From a checkpoint of a small autoregressive pixel model.
Training: 13900 steps, batches of 64.
Rows from block 4 of a small autoregressive pixel model, named by matrix and row number. Rows with one number belong to one neuron. Each number is 128 + 24 x the weight over its row's rms, rounded and kept within 0 to 255. All counts start at 0. Numbers have three digits each.
After each neuron's rows are labels from the 100 images, of 14976, where the neuron reaches its largest size: "top examples" is what is common among them. Only what is clearly more common there than usual is listed. The data: retinal OCT scans (Kermany 2017).
# gate: MLP gate (model.blocks.4.mlp.gate.weight, 672x256), inputs 0-127
# fc1: MLP up (model.blocks.4.mlp.fc1.weight, 672x256), inputs 0-127
# fc2: MLP down (model.blocks.4.mlp.fc2.weight, 256x672, transposed), outputs 0-127

gate.345:123118128167129082141127138109124112131107154157111163140166181161126106123144120118139169092142127123121123093166131153123081149116161150140143095105145110158142145110062132180142117175126107157149102114127111115136123147136107164194105084122148153123088132113136106144139142144104113111101163152109164151135115153117160182123167141120141126140137149124124180139116190121123166128105
fc1.345:113130149112129118125096142144128118102118115143139105118150157108136090145145108148141121082092146144119143090134098128141114118090129126131105134136131151164141163102113130128125135137124136130206110151137102135145120123143115090126166141154110142104082159177102051121140124148123124121101132164146116127092117132095142157144170126121136102110129055117091163118107152156120125116163
fc2.345:160157136113139145115128092132131121111138109131095143166102094129105159138108123140115103130101140127141131096138157114132153154118100106150164120109135096119088160153124133148116101109174156112104112099134139104110122132161206152065169167173110139092155094141106126117125128145123132115127098158151138106143131121152099097095118120156127130087119161129136115136202137171148108143136
top examples: finding: normal

gate.578:113119130110116113136113122170099126113133083081111126167094135145120114130137129121148104107117120124139134145115127144167137146143152143167117122131140175137147104142156142087143146170098096131129156132114135136094156110148095124095148105140133133154149127138074144155109117119155135171100139093148117105107119207115105099133119141184124165136132121139111141115084150166123117127128
fc1.578:137135107130107122140158140126162120139094103132148120112130138127119095118160102114110127183150114150097126153124096096173149139121140130145145115106128127134111082096113121139103154162117114121158092114095117111074111136142135090116112114193191149145185110110167144154131129104145135148161128120109134089096122057136126109119165159150130148116129126121106134144107132163125112119152
fc2.578:152112124125117134133140149132125079145118118168145149153155153119131136172163131119088150135151140152132095141103104094102114122093115149081145133119168161100137129108099130096117121120120170147143113121121111108140104108126159115142114121134150086085121159083172144199155122100088118131141117094103093130129093143135105164144134140142148180140069153099140127144131131118074151151115
top examples: finding: normal

gate.420:140147171158132121174144171113123127124126154172108101103126146120136162148120091112129136121130127076169099119141106103118137105150135104130131105094121149107133128162169109088142119105114120117129147172119162123133115091189173105127153162110122119131153166117132130131150106121104085155116134092153138107171100124142113178096114089141128153125133110146115133111147158159098111113140
fc1.420:131114098109140106139108100179154099135102135131164176140166098153150145116142135115147156128113136161143113103172108145122121130102150138138143141176165093134138134115160117154134097145150182159097136075116086099143139179116148126175148145102117127146089107133149172139101166106100090084129122102106146158146144120163148133164099153142122115121161125141096153126171081091119144115093
fc2.420:117138160139104101137142111130121116106133154147151128097132125171163134129161146142139148149145119117119085099171110134109127143157131172084140138145164157135119124070135153129082144074121124141106094104120151089111119119121151148123144103118127111106078144092154118123121149135113133150149084081144143168152098136151176176131143132126136118162090159145107152151100090121172103159108
top examples: finding: choroidal neovascularization

gate.32:140100114116158150148093118106127152078120144128131120117118142150134130113111147113162145124133154133118101168116137098166158104141143128149115139095143137072095159106137155059143140166132099118123116086121103122118123109080148113125164126137177114159144172145112144138168107107146096095084124094178145096117135140105106163110125089079151107142128124143113183089148114113109120167141
fc1.32:170131111097132132139182134140108150127108142097074122108127123136153170139163112145129114142135109086128132104127132129141122105139130108151112090129133121145114123139160137142115133098129124142108123125157123134157127123099130113107143136105116139149175142154135128128125091093126157142132103121128197114101097144151120124112110143170087154175124113156117142113163084127105172110104
fc2.32:166115130100175159163139192179137141141135104177105146138103126107132072167140119116123114121114113159128144134111108157135098115115169180161089142101156137100108166133113087180139094115125148137106146128134144085134125118148149152101138161157104138105150120089078154115118147098135118096104137123114132115096098153154127095161139170154138121187127132123117132116166177129127131119106
top examples: finding: normal

gate.22:150138127129159098131147132115132106156116170131079098124129109134107152110157135118118084123135150136145134133137143188129156109114149118111111143165106120136140082174149159115111121146126110132142142126139148180099157113157090152149128110170102144119199100178115138123167121126128126111112124133142137117148118132101113095150119139138136127140144117172115141116140126163134119111175
fc1.22:103133142131107157095164092117139103149116123121139140194131104129109076133116154169119136090121114139097083116115176086122156120119112130151118110118109151112100090143114137098149116069116151099144142106188133162138144122215115122133134144113141124136133103134105127148135152100182088134116124163133159092179087168133135169135143173114102129153156111122136136108102166157125110128093
fc2.22:149108091118131139138116139160182131139111109121128138094137126096173182120134110106096142154084111123112168153146109186154131091151145104119084135158122145134139091152189120067119148168117143115101163137189140179129132140151104140138148107119121113117148125146122133085148114119117168095153113130153112132141120147127134077122112153145120133191121119103149137160126098127140112103118
top examples: finding: choroidal neovascularization

gate.452:104142125082123137139136179154135178063165152160120157140170129151125138115133159128172092114157148136110164131105116140134178152142135110171130135130120111120110141164117132164073095150120133141141148149148132138115133140097121136140132111152118138142135088177115133096078094090149159077136162165114106158115105121127129146110144111147069087116129129140169109149146128154145108142103
fc1.452:134159104080128146137137122141064107111122136121091167118149161152135086139118133130113117149154127134145144132120158140137128120140116142111118127126124117124107092116140137141077106154122136111132155150153133139110132119100161130115119103206136100131140075154124124123082138118161130107135163161153163155140131162159148099092106100155134093121114144150138141145130091108121119137153
fc2.452:123142145089119150142176150091136092115119145137121114121140148122184110176106109121105104130129099121092076121136156136140102108163133162094130143110150113161133129180151148156099096109152118053123131143123140130113149116126177148109111159146134125131138119099121114176130116122139125122093134181128132107117141119133159139161132145091155142088126105103093095099177131112130131111166
top examples: finding: choroidal neovascularization

gate.409:158138114120134154136153095109130118125133141164129138099127150119153155118155108143125141133124149124130101114137094098111119101102135128104108156121155169127140136108121132157128150140177133117110150133105118147095134160121126105094145144174137179116134092136150112099181111117163141079078161138089160131152092133155148085131089152136164109085066145109076127179097130128149138154131
fc1.409:121108100167119142154142173140151138086166146128121117138112128143128078168128094134136063136164146104133169125132134173149109106131172140147170092124145090140124127158138107146129091146121136122118127079107143131153140150102132109088188117099142180120149103145159120151133151116132148151151110149096150103119129155165131117133091101120095167112150102130159126129108083137129130077147
fc2.409:142124081117109149103119149150093163104125117115140115115122148099136116144148147149149130112125128165114152119158091102104109109107149139092131158183147097128150171107111145144151155139103163135110096152127101132100125119171109096128073106106160113135113102123089153105135111097133118137074169117134083096114158118123142166153118117132137111100148133153126136153138159101109133111169
top examples: finding: normal

gate.151:120129146139154104139157100121110118126167114083147168091101182186139129128142136168112098091151138145099103091134109136111182079141153155116146130112119154127164138122169120130131114127150130138115121120139101155088153103155123106133123170102131141148082146144132177153131120136125194119138155133132111111104130160132113122103131101100130114170117109121123171104152172136103112145145
fc1.151:125135126142122139117136092097132143124107150142123090155148106120157149129138129077160127118094110148118115148115131091145096118118128133103076134102107139111095150139104112107155145115129147138144118100105133117150142129103144136127124163179122153069128076088109109082110147092086073083107143112177126142139146150151174129144136175144100114118079161177118119132145167091133141132134
fc2.151:157166098129130112165136110087111094157119113121148159123070140145150105113146133121090121121165096130126084129151121106161166090146164090157093151136123122104082086157170107156130150120091120151141105120142105072072189115142128099120169143176148119158131115137120109166134131126145102161116121131099145114134126165105126136111135110128129093136134137114114115115115142125179130134131
top examples: finding: normal

gate.262:149149130145155115152121093123133112126154095130120098132097121109131139155144093156078129107181143141143153171106156123159132122095126100169124156113088074113140136094162141132133075112119133120167137150122119143104097119143156154109152130134157157134106096149099137120082105092130127132149133085140124119138084117106152110147145189108158132148135139146146132092146140126113122115069
fc1.262:172141120120103089058103102129109143108159098129139127123148087121137166120149136159110126106138163124108154153112153121127091119119119086130175153116130106138154149105146136171099108127105154138112093136140121179115124122144126126123163101149097132149153126136146131137118099116106126126139136157131131101139131152120121112122109143151157129130111098185137152113146145118142162129190
fc2.262:120155153146102126156168091089134134131117133111123125135122190138147119098112101124119103133092095136188155157108164129159091093136069134166122110120125095102123099108154115076143119136143085100116150138152136106152128123103158104145193115122142119149151122158093098111139142136140126132131129121134126136120098071126165105142125179157111122118089138133096126096118096123126152101164
top examples: finding: normal

gate.521:149132104158128139147087110163130131133082144124111134124120152131131081150147108126192138059146134141117156110134155150128135130135128151104139141155126113149083128100147102119133111121103146140151116087138155099136114107157081176154135090144155107113114169101164098143073094086150099122141163100090110156132108155128129148166159138115158141137134136138176183125128138119148113155126
fc1.521:107121141147164097110116138145105100120073115128152145142136130148155117164116176135121137129096164123119135118134151125141139097058163161147132120127130112129126176125131147135136129108103126128132082151153096142130123108128150113162141114112113151099104137115164092105138111139127121133144119146150121095117164145113151109138151204120108123083104101099105132080120135104132096111154
fc2.521:157133141130141110116181104111135093100114129182142134143113157113104146124141136159129115164069119146108136121098153103147146160178161133148166110122160092124117145094097163174126101129145130113168125146116158135128095096123161132088157127145078127079148071102105124065127126129126148100125093122164167097114116141113139121099103161126136138140152131086109140139198148139154144120125
top examples: finding: normal

gate.516:120122119180106108127124136098158128117139170179109128137151124112088123137152127134094123145084132198090086096128141118111092116138167110106104120159119080146098149154134079132134119178126116102109090111112162139112161114126148113133135092097110115142148148142154120130146108100056134128158134109134145175134107110133122132092180117141101145131116126107106143151098135144101108065138
fc1.516:123138099138086153127160142143112126120117152139096092148125134106117080088100164182119165170098107131163142115128146111131086149119121082134139113158128102121135145116149076136145116124125121122122101184109113162116119123139137156180128089143139158131147084129133119081132108130099143126103168137138142109130123085148135147109143108132109115145117122095118107112121148119090113157156
fc2.516:148144118121173146107124079134134156109172115093109098120082128152133103140068146089112153156117092099097149144139116144150087166065107124124093111120144133124075129112087125132080128072094096137119132117134146099110096148137121152155117120115150150146129129099116157116120124110177170178111123140073148089147162127115134092159112142112114128172116119132144129113127170121149143099127
top examples: finding: choroidal neovascularization

gate.637:177116139105121125151152140096147136142077145125160150128113110138144119110158104085084123080103128167164170141103135114113098125127140084104150131118124096103167104122113139154098149122145132089164126127083137126135128122120097112103129116121099149132106117104109177119123132175119116145124138108104184119166123139143115150112138067138125135116108094098125122125059107181120183154120
fc1.637:191143126092132138131103117140146117094116139166139140123135155146121118139058108139125142116124128136121120105100127112124115102194122108159087144113143128140127148166121124095155123163120111169093111123157140121110106147143167107125109106100179110139132092129142100093097145127138127131109121140139099138158143125099129097125113137160144130130151130135128119156158177130175103162136
fc2.637:120090155119139161157118147097125156151170118144120164118123051120153093084074120111122095068143148163108126125155140102066131137142127084127156107109104097119110137103110103158087127114130133158105153108115094130136143144134145143107145127126144137121147180160070143102139141149173169133115120172131129111127127121122144132136115104129135114171175133172104128151127083148142134149126
top examples: finding: choroidal neovascularization; finding: diabetic macular edema

gate.391:115112135116159117158115111094122120174157151124122114153104136166098122076091104138117151120081100138113086112161164139126107121120110099109165100107108088129139124124118088085124143146106125141104162130124142136111117155152143117194106135118088114125176117099146107089118101136145112138152132166124151129147111103119123141110118170134152148149147129135171124100115142140103132109147
fc1.391:123176110133121143113169105131137110156116111122135079128119145131156116091160121124122129134135104140068150121114110108162141093125156120100124059126147148108092142173144117128159170147113114111184143139144129159121110084108143134111157154102157139094159160166115131108150126146144101111118153153135081141143114106099142135132125058152119136183149135130107121135141143150115115113151
fc2.391:151130100101142155130126109118125165168125096114080155125153102111150107152092085151195119132166115133136114139149105126080144100101138100127111132144106093148105119152116122100175160140125117096154115133117147142100117124137147099101102103162098123165126154149128147147120110144143142082124125162110110124121104116142087104173123141161100146098152155079135123129122162149126146077134
top examples: finding: choroidal neovascularization

gate.109:139150127133124110144089105108146098131096122115154111088137142117129115111159104153148108112130118115086142095123112111120138074150129157119058154111089096149138112140156095107123109105130135115175126105144128099122169103145154158156109137175157136134087145152097130142091131128139108056108110108108084117161126129161117152144098108209135155124141168122112111097170181104092115152074
fc1.109:152138125102118138150152116163155122156122135141092104151087096135146138167140131129122091125118083146128086108111106106112145100160196102167170131146129097119110144169180114144184160143115126095097099158120061112112169154125128134117109137130128126091119155099109171138142124123072141117138101156119132130146162139119104097121106124159083111149150103120134173095131158137069148114110
fc2.109:117153178120142154081070103129117129117127113117117119126144103092087164119170111130110151094162120117170090109141091103138111112119096107121113169144124106132101119142101158118107102118134115148100125149149120140123123114127140097123130137137144094123117091116102113183157162145087104146115135088099130142124100101141150101056106114135124137128134125120096129136161149137098155184099
top examples: finding: normal

gate.608:129167102093096123129145172114110152101161092105126102118114142138106123103151126095163186112133095111142142096088150109140162121101119159157135118145107151116111121192110109105124154096130124121136125116175137130124105116114093122133128156118126092134127141138120106115154102145145170086129132132074121129136108161095143098118101124131109164130093129123123124123115141105078112097135
fc1.608:115140137135122170115140073131153092133154132128095156089127120122154146112166144156156119104120109103136115151128092135100139171121104114111162167114109118127111096173172126144129084125107156127139074155108095114137108077106154119123105133144170133152121136150140130101146093122123153155122124105146125096110166110140065116089135148138114168141132132125138147116136122172086135133134
fc2.608:113115079093148125125124136106132146185153160177113126135124127124065096147149085134141136109112131130175151130152148119136103108106140121149126103121144134141116085158145121125118132115128144088131142154136108178105124111093094094127163148164143117133130124142100110121133190109138143088119122131162148089163137176111150149131122118146124106135131122110058170068156168145145137152115
top examples: finding: choroidal neovascularization

gate.142:068130132132123192085141121153120143132147130126157131129112158165097119103107142076102109124167124154127159118130173125169164108132141143168156119117154154095128110159074139097117138116122124144165161161113125169158162142165130125118153113109089123110065103084104136115119160144192120115143150141136148119147145152091153128114129100115137104105132101107129150120105134135152108172137
fc1.142:115143138083122162141101119121166108131127126130143127127109139140100129083136155141157126156145104105121130135167166123157153144121126091104162134110128155129140141179113122102182150142115140105128111120092067112101103104154130113112107128126142151146148132153132133100167113154148096110126147186098133130173129116158148113137164132158142188147150119137092093128116094152099139116120
fc2.142:135096103153129152079104125147101132161123159158146106118154121134111129129121164125168085149155118130143119114133134122071139121141152154078132149126126110117141117162116173152093159128146172136103107134128159120144158147160117161103138106126153120126166094141123117112087159170152103069142079151140129128170110128141080134137108135151161167126127130147136133180108157178114084113101
top examples: finding: normal

gate.654:154154125119103167136123110090097136158110169102160133103074097122084135114110142127103115129170171117122169134174162150139130095107141126150187204125128108098170151105121092124113104121127106128075127114123157147158109131116076125126119117110109122137120149109139162121161147142122127121119120151092114160130144142140124107098150128129131105138144131079117149131085138142087113142120
fc1.654:136102111155137111123133142085084106119133119147126119130122078084126110124142117121165103157095079120132142142154097122136143203107119131148098118148131150085108096124144160124149120125142150159173101124096132077112159118090129119138122116122117096150137124134110106160143130148114105163168121107120166146118107153160137131133119107120124121133093095159176103092166150121142113126159
fc2.654:116121106121114128163145095104115148076135145120119144118133077095125092149129138155124074113123156125119091111119163127131116148117112148128102140161073143166094098064114131110079115132102126160152112125104130059107138174098153145124151150123144127150112125131120166128124139131138136183117133121122127160107144134137116104134167130111136108118096106150114104100106121166119132097132
top examples: finding: normal

gate.493:125165141132111142105163066118111093157101130128193118136117122131098108115117126124161145106180153111133127130123115096146149149135160162129150169100137121129138121143141171194102135135154107117104169134103125129113120164172171123112117119086153141116099118121141075135114138113081178111159120147122137094137117148156166153112160156138105147119156112126062131127120161144179097125090
fc1.493:153113100142119126126109119112142140064123136103127119109130132130097095119090103119178154117158096128150125100146124111113134130081138111123083121163159176139123092100102161102132111107111146117151158155135136170161139163128129091126114153148117092137087107123160161137097136111156114133145143101136158123120131132162124141121165135175119130137114092140137136135175084147149141109147
fc2.493:096102125116125132151119145161142114120122155199116157120096083128153120171102140075113099120120128162121158140166154094152105136160125170135190146115119117112148136186122148127160106169164113143083072112120104092131078126156152149136141107133142184103175127126085154139112137125131147134142142157123138145166122128137112109135140164117133189128133177112116117123134134110131124126125
top examples: finding: normal

gate.211:152174141099121122137151079082157117083159100109150135112117136107151128135092092129107097130134105143143153103132122116140110132136150138088155132199096084140179116150113118167112109135140053131151088090130112156145105140132142149121102144124097126129169083129095112115093131068163136051092135097130128141123111145111123130129110107134117139118161144120170098131107093158134140114141
fc1.211:124142083118135139110152132058085125177153134119125135108142122140135177122138128103150114116103110118133131135159096142151132131152164148133123114110143170116133111101197146126105145117132157135091161119128103083153128162103135119095123145106152145082095104161087128127122172194142117103090144144173134126101132124119168139126127150141143113140127070125142128123142177155124151165116
fc2.211:147160106150138149133159172143133097145099060151136154099168103126116172118147104087105090140105093106102092125111142113087113155142101127132123116121146146153098111090108127145166126123149129128113142100157148147125177116098128108105142133143130142168125147173132148124114168159130155068095131101120080144131140145114088119112157101106114109101184142119107128112185151138143135156137
top examples: finding: diabetic macular edema

gate.149:104115169178134105117120129109126108128140175126122145141107120123114111129105095149101129085112111139104142130102129116100132139138091139132138100119112138135151070146062134081124119151086101138108119155137145104139157094138176100101118085108109125118088111120146092127100137138130155130151121130118158145100123118104091133126116135117156143086160122083147108107093117112098122168131
fc1.149:158085158158159108144153135119134153135119095108083110159110096084074186096099151130120110113097132120154142120143141138094158098152077133122142142134135098132130136142133126120126114141112134101106150170097126139115135104161147126169145122125137125127079093122159105119159168125105125118102141065103116118114086139119161150117135131145100133127159103112150157102118141140155116112154
fc2.149:119117144179135139152119162100147165167055106130102155140123121039152139092125115147117080140109120144144116125143143098066127109131130140130088103134162104061124124146103134102107123136140108123114123159168142135119152152150147110094111129136125151158147089136108167138130133123144120121145164115142101153132111135129083143147143138117102159096090119089065151113157112120118139104140
top examples: finding: choroidal neovascularization; finding: drusen

gate.518:119148129140127173119106098140149101185092177157163136102120117095134159109114138115103119134132130183114137086153122130114139113138107125178126163118134127107125132115124083155164131115147152115105151118095123161137173146140146109111124174160081163090102113080156116142137128153118096104131152130120128147153150102126127121162112140093156103120136118090109125122115136115175107143085
fc1.518:099151140122113179146105138096180125121072162096111085139124125134119105103144130110111127103155085103119149122144142111104119140121126137104139135123152138133106107147080143061122094148102124120154139122117141118154095147117125100132115053132099083136127096151149138097132093133145116114124125171139141137148119160129137095124118097137097152143099107163132098163136054130101133129177
fc2.518:089139162159102151130105160101091140152115133167132143124095105142154158152119131123133083112112093171127133135118147135120116136128139177107119136122119140097214143112115124143113136124129136139120139151068095150170157137145153103100179112112143142100105131164126147131099156159095106156131124116129104127130153139125124130158119155117126147126098101151170140121120109140132135102121
top examples: finding: normal

gate.195:137093125170143141145131135107099123149130098112068145122135122136151161155090113161111157121127138094140090121125129134161136115128146131122090163140117084110126129125135150148176114129125132134126152120113110148137128084106095115104125162099138154136108099157111100116125135150092139120136138088160172133105149115172141066147097144139157086108119158060119127084178148123179159088154
fc1.195:123139088134119127153097127128082077089104140103131145160115150144112141134153124139124103148128179127102116102135120136134098104142076099100131191100133115153144128163092117150106172148134110132137109138137131159127127094112112118128127105160142099118179123131113102104135122177117114163101097120097171105119159124146118162133117135124120125125177199084159088119119151132133167140123
fc2.195:146136130066131112116094177119102157128141143141133164114132131124116099190151078138140112134115152147105128154123089131150120107117113068120143134138147120135130144184118143103111148145113150154094108104138130130100149148155128095096174135103154146153121137116154135093110093146142087153106130122138128148124094128089122099135148073121115153124140125138099137117117171135105128143187
top examples: finding: choroidal neovascularization

gate.240:180155146147109112132067101153142139113134143112128115131118142111123132135148103108116124128121106080081141154137045106124112070115097151108158143135128124121137144117106148149144126136177147134144125101131116209105143117067068150107123147105097086158142170134167106160137153161131144168102127115083106102127111105160123115146139146137105162123124117073156132141134106187085121103114
fc1.240:142118148157176090129118120101118076142135122120105119090119141173102111139113106129137074145088114111064129110109127094151085099174131147131142184096144123127138145102137132132172130129160123143149175154121113116112172125124149086156107154118104104112063110090165106148141124108135123155095142125104139120134125145132121151161113125117114137101112108084125137102139138135061109115127
fc2.240:161142142089143104099105121094151149136139178131153161181156130101134106127131130143172097116089078111073130085134096134130150110118101163164134137111121126141132164108125103127125163119134152121112130137137139129100105162100111129072112132132134161128155139099124091100084169144116137127094112157182099114161082129094112179139139130117129152127169115099161139125143113137105123136142
top examples: finding: normal

gate.416:148115103148133103159093097119117125149139162125140107121133091093088116137168183102118133125133141118154157127160114129123159172110117128136128130122125142099104083143108095087139149144109143172091118112136112151111130145154171147141112131121132148139132157144166082118154085100150099126167176127110135102114133135135117090146120147145142196109129115096123177084050099123129119150123
fc1.416:112154113164108146194102077122118117147123127118162123134130076100114132164130136117142156133168111137104124144144164112112128131155151108113096147136124111133118186116166124122162152120170080093119105150109114150149147091109159133128130159132125100086128161113118125149118115124114128151139110097194094119077137096103115120160155125113138151142139122094125110124099118100124110138133
fc2.416:084148123125107127117111134114137125116158093077097167149152127133093160115135163119116120122121103090097104131110159126114094137145096177126145087139124140164141139127109106111170131144056144143145159132113110126130101096108160114110118160115122111127151158157102162121184100143153114127136164167127097095108126131131123163123110159152097122128158128099132089146147140096102109130117
top examples: finding: choroidal neovascularization

gate.564:120133137084109071149122065162136099148148086144119090124116106131112101108187126138132131130153133108179160114153126113126137099081124126133135145111146116135142161123115130110138114162155126121077138122120103147152143083077113127099147179119141094148146144136159167153118123114131127107146108127102105126121089138092153147150123166144111087101109128138117153079100068135114111145081
fc1.564:116116115150122153136108122167222143147117121120134129138093153094141113141151152117135103141153110116140117125128100109184168135091108105146108144121141128096127139126120145142108137139096137117140115136145154086143127126180117137136159161118139154162155111100131116168113155118134137120125152130088118154097125110113138172100134138145135098066141131128113113100151081141148111160127
fc2.564:139159174141106123103126132131138116137099116146182113130094135131143126153130117100122123125140170153143103184092148140140147156086129131099101138117149127090119162140093140149103136092140144102159139128100108147165148172092097153143160133102170132136131122101129150132171152115145116159159118088097135149123119142143141132127142153106163147088071159140127089116162109153093119161112
top examples: finding: normal

gate.590:121177103142138121120128144123124114114158131173111088121126124124131128132156134119124188117123114184150143131133103119153121119114133140140152129152142103134146128177140097104149101136117133104105137151110184102159105142172145127111134135100134090172099131125134143133135150106094158113123135140158149145133117130175141122126134143083131119108110114136116167141117139134106114108157
fc1.590:090113178164189100115094181101117115114104141145160101089145087148132111145110153118110116104164159138140111134121109129062128130154149152125127151137116137136123139170117093130149111133128135127103116128102142133146161101111145098130126122112109087114095159109077123101115098126127147141134101094104071146136129149126113189115106153136150116121134103142078136131107118144121123110126
fc2.590:125129127169115097154129146117119131148098118142091113120141109167144065114146193137133138121174163114142123128174090139117115139129140150132083116105135164150106138159139131146121128071169125096131092116104140146090134097177174182143082119124167096135152162133138107190109131116094130142088099104116115126104130145147148167138160092090141137157143094137083138135105142146107164130142
top examples: finding: choroidal neovascularization

gate.355:136133106126097172110113093157139124172120121087153101129095162165144144116130141101151139149127122145157104105159104161091141097113144128133135081114143142116120092152176143096105121121104134124155164108111119158076117118113147087093160153129142124115119153118147159114151150131139137102163139103156130144142077109170105097145118081104178115097121164134114100114110122121142123145163
fc1.355:111130157099095134125153134090130144127123144124181097139173119099118065129131144174156103136140126086101162128153135121153116155123103150150135165141125148105144162155085138106102099104157105127128158125095167112129154095154114166150120126154110110140121116114137087140146181129143162143055165148091109086113168145160117127106157168159127121157140112091086129089127108166124121119105
fc2.355:160118141088156129122096196094110161088131104178096064132134167126124170163128123151147110133112144114136147122170117094107115152136137102117130116115102107092138168144150121105128122162125118113105102149166147157137164121163174120118174096133127174106131186120106143076135105122142108099103143118132124147107129117088126140139109122117122138109138165107127187132138195124129104121153
top examples: finding: normal

gate.11:158110156115113142082131125147158135122145128127161138139133105121099170158128149092115095126122171130135142148130124151091120121097156121076106162117156131116090127131111112140085086137136141083141108135113105112107153101088127138108162151100109151103114146151101129113127124132098092138103141081148154133081116156118122109126097153127129129153152140127119137094106101138110147086117
fc1.11:152101153105132095070118112169131127124148149106136147098099132136091120091108150138148107131098179096146144160157109115091126121095106087122151156120154138153076156122120106130101131148130116115121136133095132121143124123121077133120150120143129142134124133151131118124144153132118128164150116127139128120089093153175107142150109168081126100141157119157129178114118119118137160095172
fc2.11:102088159129148175131109127116107105087122169115119141153120114156138117143144124101140140152148128172159166179163105160115144103128143147099083111136132168074114097121120116129091135155111133128129128103179116143110103118143080093122151112143108133148156164082138137163141158121136159120157103172126119106137117105102129106147149154150118114104095151154154157126102146094124133133146
top examples: finding: choroidal neovascularization; finding: diabetic macular edema

gate.39:146147140142112103128082097111124159126151109127152130129084142100166088132138117155164094130122079145139093096086149127130140144138167125131119109134152089123133095091146120160138156122180130107135123148128158117164175111086121103138113181137157120147139161152123104119152127130089131119118151140122100097121132134136141121110131145139120145146110078120119155136134137080130140099150
fc1.39:101101171077088133110090125115119113149172113114153129144077163129106103122136132175147158110128064107138126139114127077153126087123160136082187139123107104143153159123149136124116134146134094142140130147116138127106125147151105145155107112099140146141097105148127109140093126121163152178120146116138098122099114128151108098172113117122131062142151081122108122137081151159133117135120
fc2.39:088123117133144122194089156124135131085095182143096140142124120123142131108111149155095139137123131112121141131123146111130115146128135127098159112110139106079100116087162128145077132148166099110174119172108115093105123110089150176122064118165134119141114077137122155152119105133175098188117115141149139142106151121142140135143148110181134092125178154120156112128119110131113114133160
top examples: finding: diabetic macular edema

gate.393:151109109113147129123082081135129083156111108128116109091145139156135150090190146105112130120161124128137156121166148145101165125121188116139118172124101133100136144154151150113121173136124116142145135157124090125112166075153104139173085116120124125159118134098153145155144133158125099103151155117098129129138117100173122119133140098166149168143165137136125132108088153131099154166161
fc1.393:096145134165145163088100104117102153106127132133168145151132102114150099153135140119144173155117093170130148104131158116148113148089112203126138160131126123093109121137074122104093132155112107139152162151128153160142090152104149174145135128107124160113153112134110087088108129093154168113112121186120174095115153148112117122130124141091095103089108121120132149139157131143109101116145
fc2.393:126107112165109148149134088159154036121104186160150155105130136128120099138129159106143131137127147131132187138122118121139184092176111145140127160132125122143111147102134132121146146170121148119156138193157128106120121149150093121155104119123138130131130155144144099092151170124126122142119136126138112089109176123088126180147148116138154109161112065148147140123092128141099136089132
top examples: finding: normal

gate.480:106139095139157095121132108093073094098133103105133124133131120091133161151134140146116121109132165105126163149106149123151140107078124126064130094143103134127150134124134130097145128129126140124099133136126141167136124153128123141150118125146188094125139139100154124104111166128136128120134139128134138151161108136139137129145115156135112198162108140061128141095155104095157208135131
fc1.480:109171122124105181140147097095137176151116112129123125136111129143120133071119140122176149139110123130105145114129132133137131128169140087139125130153116136115123135072125140143122120140108128136126155126185125103135167110165136126134124129142120166146122122137155141116085120089132143081115176121116117109099139162128144164127146122156161113127128138136142067144167082128134147097155
fc2.480:103137089159149100143130131130149103135123111142081109109120136149197132147134122144098140153162155153132114136109142156113114068116150115121077156123123106137136167136100127128137124154120107121177095105087160149099185127148111105139117181147160114133133129130130123110131140119189102124181146167106148097151146161137166156153125104097126138141186092104137076179109120128125132125097
top examples: finding: normal

gate.52:140148149150097157101113135132142151098136100162127097134109153133105129093100111124114125150144124163133154138119118159136120082119141091119126121113102136107119177124129113152143119124128147142140149129136107156132077112151125155149119190111115091140137089139126138113117100130156146151151173134090110192137150161164131151063176115101115129138131116142100116147127100163061149157092
fc1.52:109140122095123154111095130167126155138131102139161164104157177102137117128091110156117089147137128167125155110126123145163108088136144119133094152118117122102103141158122109203147085140157093158157095120109120111097099130115130148149151143157099128123112137130101108111145108150192152162157158127096077171126142146140192152080161103124140139177125144128152129148116137112118097135123
fc2.52:152118177142162131152153130153115143103093102096079154092174112139146113121116092137149103155106133135089104097096105142123111178127088167104145135140128162146113110138095114118090095109132132152131108088082117105167142124100155138129113129134122160127119123134140113139138100126181105153144118142109140150125103091133133089123133168114066125166123106153127121134108102088161130075099
top examples: finding: choroidal neovascularization